Rows from block 6 of a small multi-label image tagger, named by matrix and row number. Rows with one number belong to one neuron. Each number is 200 + 30 x the weight over its row's rms, rounded and kept within 0 to 999. All counts start at 0.
After each neuron's rows are labels from the 100 images, of 14848, where the neuron reaches its highest value: "strongest on" is what is common among them; "patch colour" is the nearest of a few named colours to the mean colour under the peak. Only what is clearly more common there than usual is listed. The data: photos with spoken descriptions (Open Images, Localized Narratives). In brackets: how many of the 100, against the usual share in percent.
# fc1: MLP up (model.blocks.6.mlp.fc1.weight, 640x160), inputs 0-159
# fc2: MLP down (model.blocks.6.mlp.fc2.weight, 160x640, transposed), outputs 0-159

fc1.426,215,243,202,210,189,176,218,197,185,167,191,247,179,171,212,186,152,222,234,166,216,218,163,238,191,180,252,199,240,215,154,223,183,215,209,163,186,205,205,229,182,220,200,151,210,201,242,198,185,240,168,144,221,191,201,205,256,204,121,150,170,221,153,233,146,213,154,231,156,224,223,225,197,214,169,216,259,211,208,176,227,219,249,152,262,222,207,244,215,232,253,228,215,245,191,161,232,221,230,196,209,191,217,164,196,243,195,202,238,142,232,173,185,136,208,210,183,181,237,216,206,255,197,130,179,173,198,188,223,210,203,208,240,152,150,256,190,230,179,209,191,188,187,237,126,209,204,220,187,201,231,167,216,191,192,176,192,209,181,200
fc2.426,227,214,214,234,188,178,162,185,239,215,178,312,212,171,215,196,236,165,183,265,168,175,174,179,204,211,232,211,185,210,194,246,219,199,218,187,156,215,160,231,244,243,248,203,202,137,183,177,210,203,166,172,234,235,177,181,227,200,176,208,201,239,167,213,180,201,169,193,201,196,189,204,190,165,205,228,166,163,193,183,231,210,204,206,163,162,195,182,207,227,269,194,155,190,177,145,225,220,213,206,211,207,222,195,180,189,197,163,209,243,179,176,218,157,202,201,211,215,242,191,248,219,167,194,259,134,146,222,206,240,234,200,214,185,200,168,193,125,221,216,230,194,175,218,188,206,240,194,156,198,188,272,236,130,225,177,163,220,183,132
strongest on: text has "table" (30 vs 12.7)
patch colour: pink (29 vs 9.2)

fc1.54,187,223,201,197,171,204,235,189,189,199,243,196,260,215,196,180,179,191,219,208,219,204,186,192,201,261,151,278,231,223,164,220,157,191,244,175,279,227,208,186,190,187,138,184,239,162,202,149,225,183,210,202,271,196,221,200,208,217,174,213,203,160,183,190,247,199,187,206,188,169,170,149,203,239,150,177,197,149,166,160,206,217,229,158,183,211,153,148,235,233,175,165,226,174,207,198,208,210,205,218,199,215,237,157,194,171,251,195,226,191,172,231,226,182,134,167,197,147,239,200,202,212,192,222,214,220,192,205,204,147,207,246,211,148,189,175,213,230,246,228,145,200,180,146,164,141,214,194,247,202,236,201,177,172,204,251,210,160,193,220
fc2.54,184,184,194,205,186,168,209,212,239,262,160,317,166,199,161,196,226,177,215,234,155,181,214,205,221,195,145,168,162,166,183,175,233,214,182,198,132,199,188,178,172,214,196,224,203,167,179,238,249,204,180,187,266,210,173,225,199,205,202,206,220,201,201,185,194,168,201,179,231,191,168,219,197,215,208,132,169,204,261,225,214,176,200,159,201,216,219,154,173,231,233,181,180,220,144,210,171,224,214,226,200,213,240,233,199,162,173,245,256,238,194,183,234,199,186,231,194,207,137,189,179,153,107,243,205,189,197,231,208,216,233,153,238,237,212,200,179,185,201,193,232,184,211,194,212,219,198,172,177,261,184,247,229,228,203,193,171,229,245,167
strongest on: text has "table" (32 vs 12.7)
patch colour: pink (30 vs 9.2)

fc1.615,134,191,183,138,177,193,234,152,178,196,157,264,205,210,203,182,132,246,179,223,203,239,240,161,223,233,189,198,194,210,197,238,224,207,209,213,209,216,230,172,244,204,232,94,218,212,236,160,241,194,155,218,181,215,219,202,188,212,215,157,221,142,202,217,175,239,215,189,179,198,205,145,143,241,150,175,182,183,177,192,217,207,183,225,200,195,184,190,217,178,188,177,155,162,225,209,228,246,190,167,178,190,228,176,255,197,233,161,117,160,209,169,192,219,200,254,203,184,193,250,205,238,214,164,195,271,169,227,138,182,196,219,187,180,203,217,200,204,166,235,222,206,202,205,139,176,199,202,226,191,221,198,218,195,155,207,173,195,214,218
fc2.615,233,226,127,179,226,179,276,167,230,182,151,234,235,204,201,176,173,227,161,202,206,243,221,180,225,154,131,239,167,216,164,144,209,198,261,209,206,243,199,180,174,239,209,200,143,193,214,241,183,189,208,183,164,165,218,190,227,192,199,197,235,223,232,158,160,218,244,220,232,207,191,183,191,178,140,221,185,197,208,189,170,217,177,192,161,239,231,205,246,214,187,172,190,202,180,167,130,204,197,186,163,261,218,201,263,176,236,200,181,239,179,147,210,235,173,193,225,194,197,213,222,202,174,146,176,205,248,209,198,198,214,234,217,150,240,191,154,128,181,186,225,212,264,217,166,216,186,210,234,221,225,206,226,223,205,204,167,188,217,183
strongest on: text has "standing" (51 vs 23); text has "people" (46 vs 21.6); text has "sitting" (40 vs 15); text has "table" (37 vs 12.7)
patch colour: black (74 vs 13.6)

fc1.161,225,243,153,152,196,211,193,123,225,179,204,203,213,251,219,209,180,224,191,178,253,233,206,179,268,226,196,193,184,161,200,229,201,170,219,124,273,164,182,180,187,243,193,170,205,232,244,176,215,229,215,174,200,215,207,257,203,188,222,156,188,157,136,217,199,204,227,171,195,156,254,175,173,218,191,190,162,211,194,234,201,213,167,198,243,278,246,193,217,153,231,192,234,185,179,232,231,237,212,225,199,212,177,157,223,180,229,173,175,189,192,196,204,207,164,198,190,244,181,184,219,223,208,164,175,225,239,119,211,211,178,173,112,191,193,174,209,190,210,229,182,187,159,192,165,189,182,185,183,220,240,177,155,226,186,222,242,202,182,200
fc2.161,186,212,172,214,199,157,198,170,152,228,164,302,170,190,217,189,194,185,205,223,198,260,205,185,229,152,186,193,146,194,187,186,186,166,212,194,215,225,160,187,189,212,204,214,207,202,203,262,182,203,167,248,176,142,189,221,201,200,228,207,218,213,175,183,178,243,272,211,210,143,233,193,211,201,171,259,170,209,223,243,163,197,197,219,214,151,212,212,214,218,212,214,188,208,153,243,166,137,191,199,163,256,214,208,193,232,218,230,224,231,191,161,218,176,239,182,215,253,184,207,235,179,141,210,174,175,223,198,184,194,169,177,162,231,230,193,191,146,168,205,193,226,233,187,149,258,119,184,200,248,204,215,264,205,226,200,169,201,246,226
strongest on: text has "standing" (51 vs 23); text has "wall" (45 vs 19.9)
patch colour: pink (29 vs 9.2)

fc1.505,232,171,197,194,209,188,186,120,132,167,193,233,205,226,198,220,217,259,177,143,235,180,188,138,184,220,195,179,195,171,209,210,174,191,189,207,190,253,198,259,223,191,201,159,229,197,217,143,198,215,215,175,246,218,224,198,243,252,146,154,233,176,195,215,188,184,243,205,217,215,216,184,206,205,192,186,169,168,152,219,223,174,228,252,216,183,237,231,210,200,206,242,252,158,169,194,182,250,184,225,224,191,142,166,175,191,246,200,178,169,221,188,187,194,203,192,206,205,242,197,222,270,141,169,218,239,261,187,198,199,215,171,227,204,158,219,193,216,214,208,186,188,188,169,146,117,232,231,189,212,170,165,246,229,156,176,222,210,223,163
fc2.505,214,198,208,193,119,232,209,175,146,117,190,258,252,206,223,192,240,177,203,197,221,215,196,174,206,206,229,249,205,264,207,218,208,227,168,277,205,187,207,208,240,131,210,132,189,153,214,196,153,209,205,221,179,213,198,214,201,258,192,227,148,173,173,216,180,225,140,257,185,251,229,194,237,178,201,208,202,174,150,160,202,209,185,177,142,212,192,234,209,223,182,226,175,215,205,208,193,241,209,134,205,205,198,238,177,210,158,200,195,163,194,216,237,200,217,243,203,182,237,190,165,218,120,178,168,206,199,217,185,212,278,195,186,235,204,245,168,176,220,205,220,207,204,218,180,204,192,190,173,196,189,213,216,130,196,180,213,205,215,188
strongest on: text has "table" (30 vs 12.7)
patch colour: pink (36 vs 9.2); white (30 vs 6.2)

fc1.335,155,166,240,164,177,245,175,171,203,164,172,210,230,218,273,175,123,219,211,200,182,199,202,196,204,221,202,225,172,176,239,189,202,201,231,243,236,212,179,199,250,204,181,126,212,198,248,239,222,216,185,209,180,247,226,208,225,217,175,212,203,192,179,211,183,220,233,239,213,238,231,165,198,181,139,221,198,201,212,202,223,230,265,194,247,209,193,225,245,214,232,198,208,158,203,250,206,188,212,145,190,239,191,174,212,198,220,134,147,217,172,178,228,212,184,136,199,209,206,228,201,192,189,155,188,240,235,136,159,184,208,246,216,178,189,227,236,239,152,164,191,210,174,205,164,233,167,164,236,160,230,210,141,145,229,184,212,238,220,219
fc2.335,220,178,145,249,162,166,237,220,201,172,158,335,184,182,169,158,177,181,201,197,180,203,184,216,192,238,165,182,190,171,216,157,213,197,230,249,169,212,192,192,170,216,231,234,185,203,190,223,196,209,198,227,198,189,201,203,186,244,234,183,197,183,230,161,193,233,201,240,263,187,196,194,210,144,206,235,176,252,207,202,196,179,158,217,180,227,239,240,223,163,180,182,231,164,167,249,158,187,180,225,186,194,246,198,227,162,175,228,198,216,223,140,212,260,174,166,183,209,201,219,214,241,101,176,166,215,209,213,204,167,190,205,219,214,225,199,192,159,252,222,225,192,276,235,170,185,165,163,188,195,204,229,224,194,218,204,197,170,203,201
strongest on: text has "standing" (56 vs 23); text has "people" (54 vs 21.6)
patch colour: black (46 vs 13.6)

fc1.316,199,231,183,192,226,235,221,129,164,203,204,208,205,206,193,214,185,219,106,221,204,216,183,199,217,142,172,213,163,213,169,201,206,186,227,245,199,195,147,189,182,185,221,211,261,232,219,211,223,225,164,199,159,187,242,196,248,188,170,130,254,196,207,186,216,208,242,198,234,152,247,197,205,215,143,215,173,206,169,180,213,187,179,226,281,257,191,179,210,147,196,178,132,176,188,245,269,263,175,174,196,215,204,160,247,161,223,196,207,230,227,167,152,220,225,197,176,182,218,213,193,194,194,166,200,210,244,184,156,175,190,236,184,194,229,173,230,173,230,182,151,208,193,212,202,190,209,212,269,199,219,205,170,145,191,177,192,174,198,226
fc2.316,213,197,194,179,360,224,213,230,230,160,207,147,209,204,190,182,193,197,203,236,176,205,219,247,195,186,149,215,261,210,172,173,165,178,239,188,192,225,169,195,185,202,209,188,187,178,191,184,207,223,161,209,161,183,260,151,185,195,208,193,218,202,190,214,162,235,201,203,197,180,161,208,249,195,160,196,207,188,257,204,201,204,173,186,203,136,200,219,195,172,161,179,226,192,176,196,210,190,231,224,175,226,210,213,225,198,163,177,205,207,215,182,164,276,199,183,196,161,158,185,205,191,335,197,195,184,216,228,204,164,187,213,211,191,223,213,192,157,193,154,196,242,225,232,170,219,182,254,212,205,203,204,216,248,203,167,208,193,156,186
strongest on: text has "standing" (47 vs 23); text has "two" (31 vs 11.2)
patch colour: black (48 vs 13.6)

fc1.357,190,219,149,194,149,191,161,189,158,187,227,211,214,215,226,267,171,196,183,167,202,193,182,243,170,219,187,185,198,216,188,162,189,160,223,230,164,197,140,207,247,158,208,212,188,220,234,183,183,187,174,202,180,224,184,210,163,211,208,170,222,179,195,228,261,254,177,219,187,240,232,199,212,239,209,214,216,158,227,294,269,247,142,233,170,167,231,211,229,194,186,180,201,172,258,155,166,242,207,174,219,227,179,157,182,182,191,226,168,158,203,188,261,163,182,201,186,233,208,255,194,230,247,179,239,222,263,209,177,219,165,208,225,200,173,191,165,244,218,210,151,200,183,253,202,221,202,188,237,156,257,225,197,222,169,204,214,179,202,210
fc2.357,225,173,235,231,133,169,219,229,171,264,183,270,168,188,190,180,215,165,214,253,166,168,231,204,167,207,205,235,174,185,227,170,201,239,165,243,207,170,198,183,176,219,187,206,165,213,152,191,168,138,258,202,188,205,188,210,175,234,250,275,178,229,189,209,203,180,208,149,231,191,166,219,194,221,229,165,169,233,207,201,165,144,175,178,188,247,158,217,184,193,167,193,206,199,162,185,204,197,147,223,171,201,226,224,213,183,180,196,260,227,165,235,191,205,214,160,204,207,206,181,245,170,172,220,154,241,223,264,223,213,180,194,179,214,221,195,179,138,241,213,233,206,257,181,241,191,164,204,163,246,156,237,252,218,223,185,205,193,210,178
strongest on: text has "standing" (47 vs 23)
patch colour: black (32 vs 13.6)

fc1.628,218,173,260,221,216,168,250,203,162,241,254,215,208,206,284,216,146,263,146,195,204,217,191,213,175,157,157,209,224,186,191,181,154,171,200,171,238,221,237,232,207,212,180,209,212,251,202,182,211,206,187,143,258,187,242,171,170,190,145,209,213,217,225,196,132,153,189,201,179,183,184,226,182,211,203,159,198,197,129,235,246,180,225,235,200,199,177,165,196,166,216,258,187,226,226,191,198,201,205,227,213,174,188,161,221,220,177,135,193,197,246,213,163,197,204,194,171,191,204,231,192,217,195,172,207,216,232,159,250,164,169,253,186,192,213,166,232,237,209,151,156,163,152,195,253,192,187,179,187,209,222,170,184,209,232,242,201,203,241,227
fc2.628,224,225,189,181,211,182,276,210,203,199,176,236,197,181,174,235,188,205,241,234,192,102,233,201,215,134,197,209,173,184,253,178,191,214,205,226,205,237,171,174,166,224,170,219,237,148,185,181,195,248,180,177,187,139,225,167,194,166,184,230,185,221,182,196,196,203,253,230,186,198,176,195,276,162,176,233,210,204,186,193,186,202,158,230,220,143,206,232,256,246,135,159,234,189,161,182,203,104,219,192,170,170,194,190,212,220,213,231,175,197,186,214,247,204,213,232,225,178,206,226,229,196,135,219,188,175,213,178,181,222,220,230,214,171,222,230,219,200,125,235,214,181,181,190,179,196,191,248,183,183,225,176,227,212,174,228,246,216,229,219
strongest on: text has "sky" (68 vs 24.5); text has "clouds" (29 vs 4.4)
patch colour: white (43 vs 6.2)

fc1.116,186,230,201,170,209,221,221,233,185,204,195,192,199,171,156,187,196,204,239,201,212,229,231,145,216,173,220,269,249,177,216,170,212,217,241,178,214,233,192,220,237,144,161,198,179,211,242,144,154,235,202,222,177,253,208,217,262,204,127,166,226,220,178,178,172,189,224,197,235,231,201,181,228,181,216,203,263,196,186,191,202,208,160,183,185,202,140,187,253,178,237,172,182,219,259,209,159,229,248,143,221,271,227,239,185,163,216,229,148,170,202,217,184,156,173,238,194,181,209,188,207,224,124,178,187,220,187,185,216,241,215,235,215,174,192,230,198,224,155,194,198,227,170,246,186,167,188,224,173,192,195,141,190,190,181,249,216,238,188,225
fc2.116,195,217,186,173,313,215,271,225,225,230,165,116,220,229,161,204,163,226,205,233,178,179,246,220,223,214,193,193,193,199,179,139,204,215,208,201,226,185,204,168,197,201,164,213,243,198,203,155,204,234,205,172,187,170,200,150,204,218,186,210,215,228,243,201,211,151,206,195,198,177,130,194,202,154,159,195,245,224,252,189,177,214,175,189,189,195,198,196,227,232,139,181,135,224,195,126,206,173,213,203,194,187,232,166,229,220,185,202,166,232,175,188,174,246,171,176,205,175,201,152,232,176,183,209,230,265,255,179,184,168,167,210,227,201,221,177,236,211,250,189,235,220,187,235,193,180,188,255,183,183,180,233,182,242,182,211,230,186,166,229
strongest on: text has "sky" (55 vs 24.5)
patch colour: grey (62 vs 35.2)

fc1.564,248,203,212,168,220,213,239,205,179,195,192,157,209,204,161,156,194,183,169,201,302,217,235,218,165,188,189,187,206,217,196,180,210,172,146,205,207,202,166,159,153,180,212,156,180,189,182,191,252,223,179,150,154,199,232,189,204,140,174,156,173,205,182,214,184,179,181,169,100,255,206,235,172,213,216,236,179,190,158,184,234,196,178,132,221,240,167,218,199,238,213,215,135,235,186,169,250,233,172,202,198,251,178,211,211,224,251,193,212,222,235,156,161,177,186,204,181,186,185,233,224,213,213,197,247,180,196,147,231,187,202,211,198,208,225,207,209,188,203,183,245,217,195,207,192,177,268,199,194,191,209,169,199,249,132,208,222,230,233,161
fc2.564,161,214,213,214,360,192,159,193,197,201,175,57,186,150,166,188,199,199,208,231,148,200,224,223,168,203,188,206,185,187,205,137,218,222,171,233,196,188,182,225,196,169,221,213,229,217,187,195,188,223,181,227,175,192,202,220,194,200,235,183,208,195,197,226,225,231,201,186,213,219,163,220,212,208,199,194,198,210,237,219,158,168,169,219,228,198,180,201,130,160,225,200,234,169,201,226,217,177,221,216,181,220,204,218,214,183,186,179,218,229,162,201,196,302,184,176,189,190,209,177,219,194,297,188,185,233,243,236,208,171,207,186,191,198,186,183,200,174,232,200,165,211,213,175,237,183,205,215,207,195,188,206,187,221,219,214,221,142,190,190
strongest on: text has "sky" (49 vs 24.5)
patch colour: white (32 vs 6.2)

fc1.208,217,253,156,162,174,232,235,149,211,183,233,190,214,218,220,183,166,249,200,164,204,202,182,163,247,227,212,231,257,211,174,185,235,159,206,202,261,149,217,160,213,247,231,195,188,242,225,201,190,177,167,217,172,181,189,222,224,193,186,155,157,187,195,181,194,220,196,170,202,172,255,161,211,207,176,178,206,198,191,190,257,182,202,214,259,218,175,200,229,157,199,170,192,196,189,216,251,218,148,183,207,219,187,162,269,186,175,185,184,172,164,203,207,207,209,252,205,227,157,207,187,163,181,137,223,235,238,159,163,240,192,262,177,142,188,203,165,227,201,233,166,195,216,223,137,223,229,162,191,258,209,198,186,238,115,219,186,207,204,196
fc2.208,212,199,208,192,233,201,244,194,166,222,116,237,208,175,208,192,201,199,160,241,205,223,253,231,194,172,202,217,173,222,183,164,213,231,227,233,229,230,185,201,192,156,189,189,173,235,223,197,192,157,215,211,142,160,214,206,205,212,223,214,220,240,210,164,171,224,261,227,219,204,171,196,201,178,124,209,172,206,237,191,104,166,134,222,209,216,206,193,198,230,173,212,207,208,184,141,161,197,187,203,158,250,207,228,227,221,220,171,222,271,173,178,198,225,195,159,241,206,221,129,215,162,181,178,192,171,246,266,182,178,190,209,207,228,267,185,187,142,229,199,177,216,257,177,198,194,153,204,156,204,192,219,216,201,247,220,193,196,226,171
strongest on: text has "table" (36 vs 12.7); text has "sitting" (35 vs 15); text has "two" (31 vs 11.2)
patch colour: black (42 vs 13.6)

fc1.143,209,202,150,93,182,183,241,224,149,191,217,216,236,187,228,223,200,200,214,183,185,209,156,161,222,160,174,207,230,214,224,243,222,214,210,184,209,257,156,188,213,215,195,161,196,240,228,210,244,219,200,219,217,199,240,209,215,152,148,165,163,207,204,233,234,199,227,202,206,183,198,245,161,257,164,181,172,192,173,175,181,261,208,223,185,198,191,184,219,227,173,211,215,164,170,253,221,215,185,221,243,210,205,210,182,215,251,181,161,197,193,168,160,183,207,215,216,186,188,157,194,223,194,137,208,279,225,198,188,214,199,220,216,218,167,232,202,185,253,211,161,205,220,171,142,150,246,202,131,195,268,133,198,228,146,215,197,191,192,197
fc2.143,151,184,209,156,176,223,208,214,202,208,187,305,169,199,173,184,232,151,204,209,168,198,241,195,240,154,166,239,170,168,213,236,180,160,190,171,174,187,244,221,205,182,216,217,186,191,202,191,205,207,211,230,228,156,202,247,184,210,170,223,200,251,184,181,213,200,232,214,193,201,231,206,207,186,133,200,190,149,216,239,206,200,171,186,184,201,159,160,144,239,208,210,228,180,185,192,184,218,239,205,181,288,180,238,183,186,215,240,238,196,220,221,203,141,233,227,236,220,218,213,205,157,112,244,194,123,155,247,182,214,244,159,231,255,231,214,150,184,207,201,203,217,186,168,219,230,178,185,223,218,205,228,201,179,206,201,191,229,233,153
strongest on: text has "sitting" (38 vs 15)
patch colour: pink (31 vs 9.2)

fc1.125,192,219,199,157,177,180,220,162,138,197,175,206,186,243,246,220,226,261,176,185,262,228,174,152,182,141,191,201,211,172,200,237,132,184,211,229,176,219,191,226,252,187,199,164,195,215,176,215,261,178,209,186,160,255,210,239,234,193,202,225,227,200,193,229,182,195,216,160,237,207,207,178,180,164,214,180,190,196,153,210,174,165,194,213,246,209,251,186,194,219,217,198,221,222,216,227,206,234,147,219,232,218,173,228,209,168,245,172,170,165,246,187,148,144,138,183,220,230,256,224,174,245,152,206,217,233,240,193,195,238,190,227,198,231,189,210,238,257,184,211,150,155,214,152,177,146,217,229,179,198,207,187,199,191,183,235,172,190,254,225
fc2.125,213,254,213,182,149,211,163,164,168,187,186,261,203,214,198,200,183,208,193,249,208,242,214,154,179,188,244,240,139,227,242,222,225,191,198,277,218,176,243,245,221,168,191,203,242,187,200,161,193,228,223,200,162,228,216,207,209,213,204,215,166,196,188,225,177,213,196,196,198,224,246,145,239,167,189,214,215,220,126,201,178,222,193,198,176,197,216,248,221,186,216,242,183,212,227,182,138,231,225,185,172,261,168,227,146,157,228,208,150,142,193,224,209,186,182,204,226,198,210,227,203,248,123,204,184,215,191,189,190,279,229,214,172,185,142,225,163,241,202,231,229,221,203,195,158,152,155,169,168,202,176,184,219,205,185,172,239,211,175,210
strongest on: text has "table" (54 vs 12.7); text has "sitting" (52 vs 15); text has "people" (44 vs 21.6); text has "group" (27 vs 6.6)
patch colour: pink (38 vs 9.2); white (25 vs 6.2)

fc1.173,223,208,215,244,147,201,187,183,166,264,233,216,195,201,215,199,146,191,247,217,228,208,205,176,208,209,247,183,209,151,260,156,200,200,189,224,165,239,202,220,183,125,171,221,188,253,238,189,183,167,155,213,144,255,219,243,182,191,207,144,186,202,163,204,171,263,194,198,193,196,212,184,244,211,224,156,193,180,204,152,180,231,180,228,174,244,196,204,191,204,205,215,178,251,169,175,222,183,180,229,257,203,209,193,251,202,189,157,116,173,176,194,135,164,222,193,179,210,192,223,229,225,166,160,169,251,196,207,225,195,187,223,156,164,181,189,221,169,281,221,198,229,219,198,196,198,257,195,207,188,226,199,176,205,240,238,166,189,173,202
fc2.173,167,223,209,201,175,171,164,217,180,252,201,256,179,224,177,239,269,209,223,202,184,218,241,242,202,220,201,165,205,236,189,193,174,193,149,209,211,159,140,157,226,246,204,180,164,175,193,266,192,203,165,190,173,140,198,181,187,171,194,218,193,212,189,203,256,183,225,173,201,204,138,204,209,193,206,236,194,174,261,201,167,214,252,180,190,193,222,205,202,240,200,233,209,225,210,179,185,219,171,162,169,141,221,209,193,235,218,200,266,235,210,216,239,199,202,216,226,171,164,184,224,136,161,266,206,150,209,212,241,203,174,138,216,222,253,197,200,153,137,267,171,174,167,163,217,207,234,190,188,189,228,224,189,168,191,162,235,191,199,219
strongest on: text has "sitting" (34 vs 15)
patch colour: brown (64 vs 31.5)

fc1.22,205,226,193,217,174,185,182,190,154,173,211,189,203,184,237,209,217,210,162,166,251,190,147,210,198,207,222,199,197,194,163,226,211,151,266,205,136,225,160,231,186,199,178,172,180,174,209,161,221,209,186,191,216,239,236,197,270,177,176,192,220,184,177,238,178,213,200,234,215,194,221,175,171,186,151,240,202,184,194,234,226,153,263,237,238,239,254,227,248,195,245,182,173,169,195,217,210,225,185,219,216,225,209,184,173,222,263,214,143,191,244,200,194,113,202,204,234,207,221,162,189,178,167,161,222,170,178,190,181,212,184,257,173,178,185,163,258,164,267,199,192,200,166,176,171,197,189,198,157,132,231,148,215,201,177,157,154,214,197,230
fc2.22,229,225,208,207,110,180,124,138,160,154,214,289,227,206,205,205,250,157,188,224,185,205,156,213,218,246,264,201,168,235,214,217,201,140,214,229,153,197,133,206,242,186,214,173,190,190,229,199,201,226,205,202,203,215,187,219,241,210,204,195,165,194,181,273,172,195,199,216,206,219,204,197,208,196,175,269,195,209,178,213,149,231,217,231,187,190,206,237,195,220,221,197,205,179,217,166,199,212,182,229,190,208,148,209,160,180,214,211,190,212,205,213,256,221,218,234,213,188,242,188,187,178,122,177,235,171,164,249,147,222,222,252,191,202,210,188,239,165,197,250,260,197,173,220,201,134,184,202,180,190,191,196,219,184,188,173,175,193,184,177
strongest on: text has "table" (34 vs 12.7)
patch colour: white (35 vs 6.2); pink (30 vs 9.2)

fc1.298,176,159,173,186,193,229,184,195,145,237,203,214,206,199,158,178,156,210,192,166,243,178,180,202,199,146,151,223,230,181,209,202,178,236,144,174,215,231,202,233,213,122,191,212,183,212,170,211,237,215,136,215,201,167,248,192,198,160,205,171,243,213,196,199,184,186,215,194,203,210,225,211,168,250,188,154,209,197,141,181,228,208,204,151,192,188,180,222,238,232,210,213,204,207,250,230,297,195,279,254,278,171,218,180,188,237,181,155,168,232,243,191,195,182,161,241,151,227,244,204,173,201,192,226,176,238,177,145,191,200,201,180,189,255,207,164,212,205,217,221,140,178,204,208,222,217,244,189,205,201,213,194,138,174,186,220,197,197,198,209
fc2.298,163,212,196,198,185,169,176,244,209,235,179,211,211,193,139,201,210,270,232,259,158,188,169,240,224,203,194,143,158,216,214,162,263,155,153,176,251,179,201,207,149,160,155,240,200,177,180,226,205,234,181,208,185,180,190,246,204,213,292,170,227,189,217,192,195,203,237,178,247,193,164,192,220,192,176,227,189,234,259,231,206,193,239,172,150,181,200,217,159,197,210,181,249,204,173,218,200,199,206,200,196,225,257,214,180,257,166,187,167,228,180,233,175,224,225,195,191,226,204,196,252,181,187,242,164,205,174,214,223,221,231,171,198,214,253,206,198,197,145,166,188,151,214,220,232,199,191,187,176,158,195,161,214,253,164,165,233,186,159,154
strongest on: text has "sky" (70 vs 24.5)
patch colour: cyan (32 vs 1.1); white (26 vs 6.2)

fc1.417,185,143,168,170,199,191,161,185,230,226,195,198,210,209,171,197,145,237,230,182,186,230,222,203,206,168,233,182,229,141,144,210,182,222,244,229,218,230,214,188,172,217,157,201,149,207,205,164,197,215,123,169,225,177,180,229,206,196,171,206,192,212,190,197,137,230,232,192,137,191,192,183,214,192,222,186,218,203,182,163,277,223,229,231,231,204,207,200,247,199,267,225,182,174,209,173,190,191,211,182,203,184,197,140,206,198,222,153,174,210,128,163,174,160,206,204,175,243,236,198,205,225,221,206,266,247,179,206,228,203,169,243,232,165,147,203,218,233,210,227,150,197,170,164,230,212,226,222,162,108,211,261,197,193,192,224,176,180,182,189
fc2.417,233,191,231,179,221,157,235,218,210,172,229,172,254,242,189,210,208,249,191,179,169,184,180,142,203,222,191,188,168,230,168,204,193,142,197,203,226,145,204,225,162,195,194,228,211,169,231,190,241,255,148,164,157,194,198,215,207,141,226,211,171,191,211,257,216,181,235,183,198,180,186,159,208,179,197,263,231,196,183,213,234,254,202,206,240,183,234,250,227,222,199,162,190,213,232,199,185,203,220,217,222,196,209,176,180,211,192,187,179,184,169,250,206,171,198,228,191,155,222,214,239,204,139,161,235,176,162,187,143,225,171,244,224,211,163,202,234,180,174,243,248,164,146,247,191,167,239,264,183,172,204,202,184,218,130,185,239,196,145,245
strongest on: text has "sky" (87 vs 24.5); text has "trees" (63 vs 27); text has "buildings" (39 vs 11.1); text has "clouds" (36 vs 4.4)
patch colour: white (46 vs 6.2); pink (27 vs 9.2)

fc1.300,160,240,246,217,230,222,178,189,184,202,235,179,218,205,245,204,215,260,196,152,169,236,189,170,193,181,191,222,178,259,207,199,174,216,223,204,228,182,246,255,201,134,190,181,212,257,239,205,202,222,191,219,173,187,188,224,216,155,188,190,214,224,206,224,215,207,182,205,235,257,187,128,194,185,205,156,216,124,192,209,260,173,203,216,189,199,236,205,199,218,246,248,178,243,213,181,169,287,210,204,205,257,167,229,201,166,189,129,215,211,226,136,202,198,169,213,200,162,204,193,218,233,173,212,226,201,157,202,201,202,173,197,186,192,232,181,200,204,217,202,140,185,149,170,198,218,239,177,196,261,223,242,138,162,249,188,208,181,188,238
fc2.300,187,226,170,184,205,142,242,179,215,214,134,253,201,246,195,224,201,204,162,225,129,182,196,249,263,179,194,151,157,191,163,230,213,171,217,217,224,181,213,256,223,190,173,244,181,220,266,174,219,197,170,242,245,143,210,169,242,174,253,176,205,155,220,203,179,185,184,216,203,226,219,189,198,202,187,237,193,212,199,208,209,197,172,186,193,207,216,204,230,144,208,239,177,149,159,176,184,212,210,232,188,189,233,186,177,212,166,224,229,216,250,163,190,189,215,191,236,191,227,189,247,194,148,223,218,189,159,217,122,204,166,189,157,246,215,217,205,196,233,218,230,170,218,242,249,154,131,201,171,220,221,240,193,176,167,175,202,232,225,165
strongest on: text has "trees" (63 vs 27); text has "sky" (50 vs 24.5); text has "road" (38 vs 7.9); text has "poles" (33 vs 6.1)
patch colour: grey (71 vs 35.2)